{"arch": "convnext", "model": "sound classifier", "dataset": "synthesized solo parts of chorales (CocoChorales)", "train_examples": 39062, "time_shift_ms": 100, "n_mels": 64, "hop_length": 320, "input": "log_mel", "spec_augment": false, "win_length": 512, "targets": ["instrument"], "num_classes": 13, "isotropic": false, "norm": "layernorm", "activation": "relu", "mlp_ratio": 2, "layer_scale_init": 0.1, "inner_norm": false, "drop_path": 0.1, "patch_size": [4, 4], "conv_stem": true, "depths": [4, 4, 4], "widths": [96, 192, 384], "kernel_size": 3, "label_smoothing": 0.1, "loss": "cross_entropy", "init": "kaiming_normal", "residual_init": "none", "optimizer": "muon", "muon_scale": "original", "lr": 0.01, "momentum": 0.9, "nesterov": true, "orthogonalizer": "polar_express", "adamw_lr_other_params": 0.0016, "grad_clip": 3.0, "steps": 22800, "batch_size": 256, "epochs": 149.4, "lr_schedule": "linear", "final_lr_fraction": 0, "warmup_steps": 4560, "weight_decay": 0.02, "adamw_weight_decay_other_params": 0.01}
Rows from block 4 of a small sound classifier, named by matrix and row number. Rows with one number belong to one neuron. Each number is 500 + 40 x the weight over its row's rms, rounded and kept within 0 to 999. All counts start at 0. Numbers have three digits each. After the name is the row's rms in percent of the matrix's.
After each neuron's rows are labels from the 100 clips, of 14848, where the neuron reaches its highest value: "peak on" is the class under the peak. Only what is clearly more common there than usual is listed. The data: synthesized solo parts of chorales (CocoChorales). In brackets: how many of the 100, against the usual share in percent.
# fc1: MLP up (model.blocks.4.mlp.fc1.weight, 384x192), inputs 0-191
# fc2: MLP down (model.blocks.4.mlp.fc2.weight, 192x384, transposed), outputs 0-191

fc1.84 076:509443542501495476544521425504474438526403427511483493370557522462531502520499480535522495474480526513489525510523523534475460442485492483505454560456534518505531455485477507482429494418477488481524472494540473508498451537554505530481539459471510534503473500506440420531464509523530510424503444487548505473474490474495571601449579544581538480469507500483477496515455404515543486546565508448513486526524493475541495500515550448522524496386487476549455528523477511478542539554574425536503481560564563443561499507498499533515521536590514448506538536493527433547521547480594503471
fc2.84 077:517464484493525514494498505454518543513436560577569455584527532483465585484515583550465525500494480502525517531419524494416514503412560472480517469412533503541466464551476559520520431462500497412531497537502484443508512468473492514464478565494522503560480474476475507452493509487510467486473446511550462508485444503590594506525571528466485539437509546505483478483547450484538515491551496496491483435465485515568473537546425448599465465489486471564495569470484530421450465536436493521489467503560507540453454468473415536452490563481482484500500522512479460561476505515439559482
peak on: A4 (28 vs 2.8)

fc1.75 095:483534462525426539434495496522483436574497502495461529523519509533525540453483482492472452488477525545525501447505513522507533533459535499510527516502458564550479417496611421447477424415573515426531478456541562486586494568539457534532455483485504515493518461464444501527488519560556564541542388518460535528538483508492522512492427437546442465535443452514566514536486473549496515431499494487544431471512490527408502474493505469531499489534510562540514524480512496525517505496441483498517450473515469459484545530454498508518441559503545521543459469552487500505569507628446505528
fc2.75 101:508510476453515532533422496481499534532482477472468431507473561476536526447556490556512530510514470473510499446489401457542596453490508520483477460398491501417466532464440543497506505520447497466515479551443484520504501434441518520463543471452473439516446486508491478505427516455493474451510434498482450386508423523469507513482496550435516426463496587563514531450448517510411464488502492475555510447517519528567419411475483443499490437565458474516523442572509519531520465430516569546495552521524511519542509525521475540435495494500485476473493487459499508466445550466523490537
peak on: A4 (29 vs 2.8)

fc1.35 106:531456523452479453477525475474505503495484442471469496474480475530549553452463497558507491566524437429413510489509544497485523482487509456548513526451501485568537484578469556481510510452502514413533464550513448450432490487528488543507506530505484445494499492518518473542542519490508470528525491568528538454437455524551495422526590460522484549483482547560536473531438562550570452565471550485488515432512489507432481438464477432495475488514596540519549517490516481617477513507483566489482545463565472527486434500480513449534447475398555463479446439519583530489516461473528498556
fc2.35 094:513505522485463428465493515457540559486533515441416458542476453475476478536485545453470458509542509478452475427490542476495499456570544442458521599503473507513511471489490492501502518458568483473488500586500482487538483527431507390553501553493503461520577504491475443588499512425491511509572533494479473466554544476501474543568547562516502465419477451518510433438447507477520461508428522481481567492583519528472452554534528489438492463523449546532505511469516543533533502554497495492514397546567491512497501525491515522500518586514475465425450486487548517526442429499470437560
peak on: C#4 (25 vs 3.3)

fc1.365 099:490478535484466524519444535481523512523483489506437450459528465527502570586526431530547486491490385474489477475537445485498497547472468455472523500462533565395493528446466586488500493515530524425511506476483408564495432477547480493567467518510385563511565514521559487476580501539494515547504490539464466485618499553532435477475538426522548585454524483467476476491536483476491413571517528501512498524558539492464477449521563474485548543514493512583541488485496530482489445481534528467536483470497479488506494487539433480478550519471508440452469524428491551528501522467515501533
fc2.365 090:465484501450471510475526457440527562407640515399415488549457509489512529429450424489542546490536491562508475538517482485467542558544521430484509431477501513508560513532490480563515485442493524481533468535492490476528475551532511497514499547487533524540531485503530478462465540495489504606501464550403541490515473483472515533441541501525464444559538494459554502512487436510527516580479485470504519490612447514531403476439505492540500459519454472434520541548532469530486458434458450507489510434429530501535474527538471488500431477481520490488442530488525474525456482488497429512
peak on: A4 (48 vs 2.8); A#4 (48 vs 3.7)

fc1.48 091:463493546519412481468492424525457522489509459507482475541607435537551526498507540436525492449440462538454477474542455447525535520467428496527461503496519427500517424488560555496502548461500487492493392491489559484453488510568542534531530538471466522498522529529526499583508492495453442561500545486490541476556544517462504478561510570586555550479530539487504492520479527539521457536486523468435530572480468472486499550518423567498542567569498461488539470496462543452469536512468430543494515480556449402488440445538472489473443538535488493490546515440478520486487468540467431535
fc2.48 095:513476487542450474522552517472549503583485514457476460499509474488563511390441439524440463525424513492482494532473573513499459499539542528491508562468522491573548415506571442549541472494558520501471457551536506507452435487561514453553503476584430491483465477493571490558531530531495515507496443473435488503475520480570529511535493500539522507447521503525553454502510456451516505523452515551436481496520533511506487463536511446445479434519503517481488512521529552419458478441419510474489520529578564468484507516446478569420569510485459430431452553447486549460490438544516461504
peak on: F4 (29 vs 2.8)

fc1.55 085:522517517504536549459516525506488528463460451503426397540528501521562515551483507533503441459498420386533480511504516497470505513508513501519504471518524491547517609467502450562511465533534500483487543442471442556456436485575435501463478515422501558463518503508518481443608464454492525474495447458533505470491456521516544453513498474553450535506466534445426468457531495529533475493499548531488516483558567528594490471536497419502512447543609478416547460519544529487516458451535478498463541432524534564476542483567520532561531511423531525507454522487526474492478457511483473514
fc2.55 089:533533479529456484505448521481446542456522457490512457473523514500492528443464408545537507497465457535421567501502482551507460489503444452532444531462447533424511503490506498469519510480526545514425443486473495509512481452454431498490567462553455425520439447476491463511518535563494550493512514496530475518487482488507453464550453600491441484547465486497470520462490544514529536519475514507514485601484451475527492581484498481471501385560483437468567451578467528532484552417525452467506479424493523436503435474574594508574555558514531487485513575510517527459453500493500470461
peak on: F4 (47 vs 2.8)

fc1.153 082:444517479553452479562457476533497533557452457495525483475419482507554477509490471488503546562517477553610473526506487552524503459529471482516547519483452415487524519532481488491552544458450504518485481525510474539533453479432509476459499482561466412483564486508478528457428508541542522484476543519555458513608482419508421464507527512528482448471480519504579461538487496553521472602514435483472497515507547489553537520470501513491452546501492554465479568478577463502465514455473530527502542517444561433476554475552383441530511534478497461491533564463505427570454477530474526461
fc2.153 088:461489508421473488495514467477480533544464568549482534421473512467490517523539456430481509519414438499466460530426494504528480469492383406525449533525439472516441524511484538481582494439522438492516472466573492532467403391503527485476506544488537480473516515402480488492468486496502438539479491482481493481528490558485533532413499493488545525489398520477468467536443491513417538496510477505438490471531401458466504482546487417479488485535498503466500436539448578527516432533517477511520506520477519479469489526431498481526513456462515440510554485494516493500460461596484476539
peak on: C#4 (45 vs 3.3)

fc1.63 104:511494506565484462500538536474457571493450432480510503461546505467495532555544517514578561447518543469549491492445469558561485434566497455499466533473366459598550567493496489523485503557539552510461447534473490454548467505526496502492503414530553511487530449504500536519536515509466521498456520437516484463541533423486478537507447590508440467497473491454546460502530552492475523532506469499491490521461464487535540506416547520503499518490451511482464552480460497455509561447441559397510514519411404515556519530524527470534498503505522466495497511505559450498494531478423571574
fc2.63 105:519565566532492529480530433525504482481456545438462546520433518459497483509484506495538528517486467476456480460505515499507512517583544478474478529579430471517537519540518485412494576484537507496513507540517440484466489476457531592496524508461463492555522516547526455532485497475510546473544465443478470472519471477462478470336424519507496509489555517521427453455531507558488505576491508430482464457437564497501499560539516416560504498527498559472472500469523487513471505458602539552476505471513513553439583524455503502483486488460610495551450579578490490534486500481451472516
peak on: C#4 (32 vs 3.3); D#4 (31 vs 3.5)

fc1.59 090:487485510507548515472527512431568579465568485476518541443493510470461489499541491497470497479466452405532452434465468486443542476510536450506543450488482507529546419495473561511539472510444529590476518529465496407516524512475573468494478464499525506536497546484508513528447453526488551490560462582515484517537462461462577511465529507461518504520490481381507513542569495489501447533449536510523456507483457538494490404543395481474533573573423508437515521514469548458520467526459519480476622493530509549476592501477526519457494445468447480548499468522561519502499516513458494510
fc2.59 091:429502555509593536493527505440506473482474441477489457521515464543470499551515505529442505475451408537523510523540536491502493564502539531421556509466575508551540525500580507508503476468451496480546540598431547506512496510495468523553440463542403562551499542554468468569547548475508483535478517490535492456470482479523435462574452451556463519550519532463481507540513562490464544513568476534520495480449468573518515477486481524474498490436520475443564452495485518478527482599468491520604430557512476499509588441494472461557541520494451532520447481509518515471532497527576497520
peak on: C#4 (34 vs 3.3); D#4 (30 vs 3.5)

fc1.50 089:475526466531497484516539452524460513476537407479524475466431429548522555551497556445484530513540429507469521498507511543473552495549547545472492489497494499551478450563442461473550448561478473527535479486518458567495500546486520488468441447428496441511591547520485420523416483468605591522531514566563481515484485469525533513504512494549483588534520548528443457521489418482488503520438542539554486490442509494472492543555464548499472453547491464478512577443520476492503467461449460476503469496498442447606512513521478464493473471512444437516559533423497515545528473545501521525
fc2.50 088:505545481447430537564481504515462547569517591531438475474495493489519493455574489450464451510614475472494532478420561436518467514483501511531440533544477437557444521508488439499509498503453519445518566493455531503445418512503476497542501553477498528519512539513472484578511553556510484527452558580565560529529534522507514486483472535499548530484475459490468537551526507474488519504530598497456449391491513487503535483547579499432496570528547420498483468556483486512526573500529518479399425476459479481431486518496456450498555565497471520473508499482494487530478482487470507446
peak on: C#4 (61 vs 3.3)

fc1.230 090:487456543463419470481555536482520466481497501455505473448451488537494479472472396454443536560493489501504527416513538461482592493530555590518460488541475556463480576499531415508507450548589574532511542602469495480487477504539493441505486493547453477502472475538450521466458378481516551460455496540513485481487473481481496521478550531488533518493444466450535449523491508437504498550505500537509493540503523526542516492484450459519475491490493454531466605467534458549544510490414559511511563559438486478461530440490556549477521551469513478541564494421447460525540453505512508523
fc2.230 096:515432500466557541526525405511506544560511447535418482464468504493503426503533450508493467440444482439556466512451516466506450524528492529520491461527439526549490418506495491556536539417565538513510463443467464531443429524597416431515467496493516547440492488536451491500452505514467473461457491450444482465425518535490476478439449505445465475481454490511437492462459484470483521573577461468533481485484466445497441447512589506520482566420485454506469539524545510513538505470502552499438525436424448503464438565511518485489538519480427497529504532470515469463485477546492478506
peak on: F4 (63 vs 2.8)

fc1.382 095:422501525518448566508501433486451475473538533495489578489521520446519523438508526483456541522490425446502460543538511554507440489528534449527517491507451557479473485444476501527455514528544482444473462498538520430556537481551525570536450456532534596502480503465517538498562436553503466492527461523510570452497492478589478468561602497479518511460507505449525505539490524520485508518578512523474607464550432544522466487446476474497498492518464509538514449460518435446480452514589522489559449497485463498490584459550461441507551531431478534448546577435491480538491507444457465494
fc2.382 104:502563493453470478438511571500541479500574445459445513477420485514522496528537535438532510468393469512464486466498493492464547507449510451568417512499553501483531521522548559457495524555511502526546469469531500509505514536471428529468572434561529480481444433422572465443431519530527496499531491518516446495481508585522527479417470459487551535556483542488488508466522475504525504540477525534502503550567501514429493484542498439502520530547433477496591498592480537448460571473545486501496520523434484482531477503481521562460455451414557593532504480472542529460488511505508531446
peak on: A4 (26 vs 2.8)

fc1.131 106:481430491454453514424521501525414471461495551487451532461497463525522501446500570515554514573508550504495499456495502601475527473487546507594419530493544450555539554495442552492511518557499553568486475458447517485538495432485506452509499537508557436506486412508464518534466453449546563502445506517496499494508435509509485479518508476445617504530504452434489513545566543469500489518542478518506518590530431508536573489491552551574501549463466476497541473479508500423489474507493469566442493532501501546539442432407544478484576517478517551494471491493484466504519469483488558489
fc2.131 099:514547450417472437528461467497530549496495553544517547501469491515484399496501480441592465520533573526463473490545411546529504512505490518383527550542494467481495466479552440522452506458512498522483560490535485498483504532422498449433432479492523541529571478486515486424446556491512523524491567481558538497458488492521451517565527507489487498501460547500599517500517502452514518472411399502534462488460491481489474545522502581454495504459527501464441524544543539479527513568560538447532478404405518552524563557515483501480518517524486492520558511466489475536451475532451488475
peak on: A4 (30 vs 2.8)

fc1.249 119:518520470473476555464474477489496456577506447461469550460530479450474517499526542533545472488491497486482538498505452559543511502404510449438510552501510547524561511525556491465499506463510524561508473450544499457571479492548535509494467535452472545490449478511539558514530509505471431508499494508463483538497396527522537580488498467481582531471483485494514569501467532473498494529488500557482550559485513507515486512531522467447521438586543570440506375383498488439469514576468509473493466524478443471419465454503516489456586563515521601575476488530489474545472450436439467513
fc2.249 128:505443493635512556515487486527499520503541493572500440591472503502471496536448560530484517541515475446512511488483545486502534446449455466563476528496496502480506524479498427580507527448503519508511525446496462575497490468483487550472506484443459411535442505531467489532450505581486508502440470572563496531495475555507547454443488467486511550462501485531492634523515468421494519512470482441506496455478540556465526472533487464490559445568516420471480484516454460575434483373475552509495519490508527497510500505496535532473485533487436495477561537437493473487489418423509536495
peak on: C#4 (34 vs 3.3)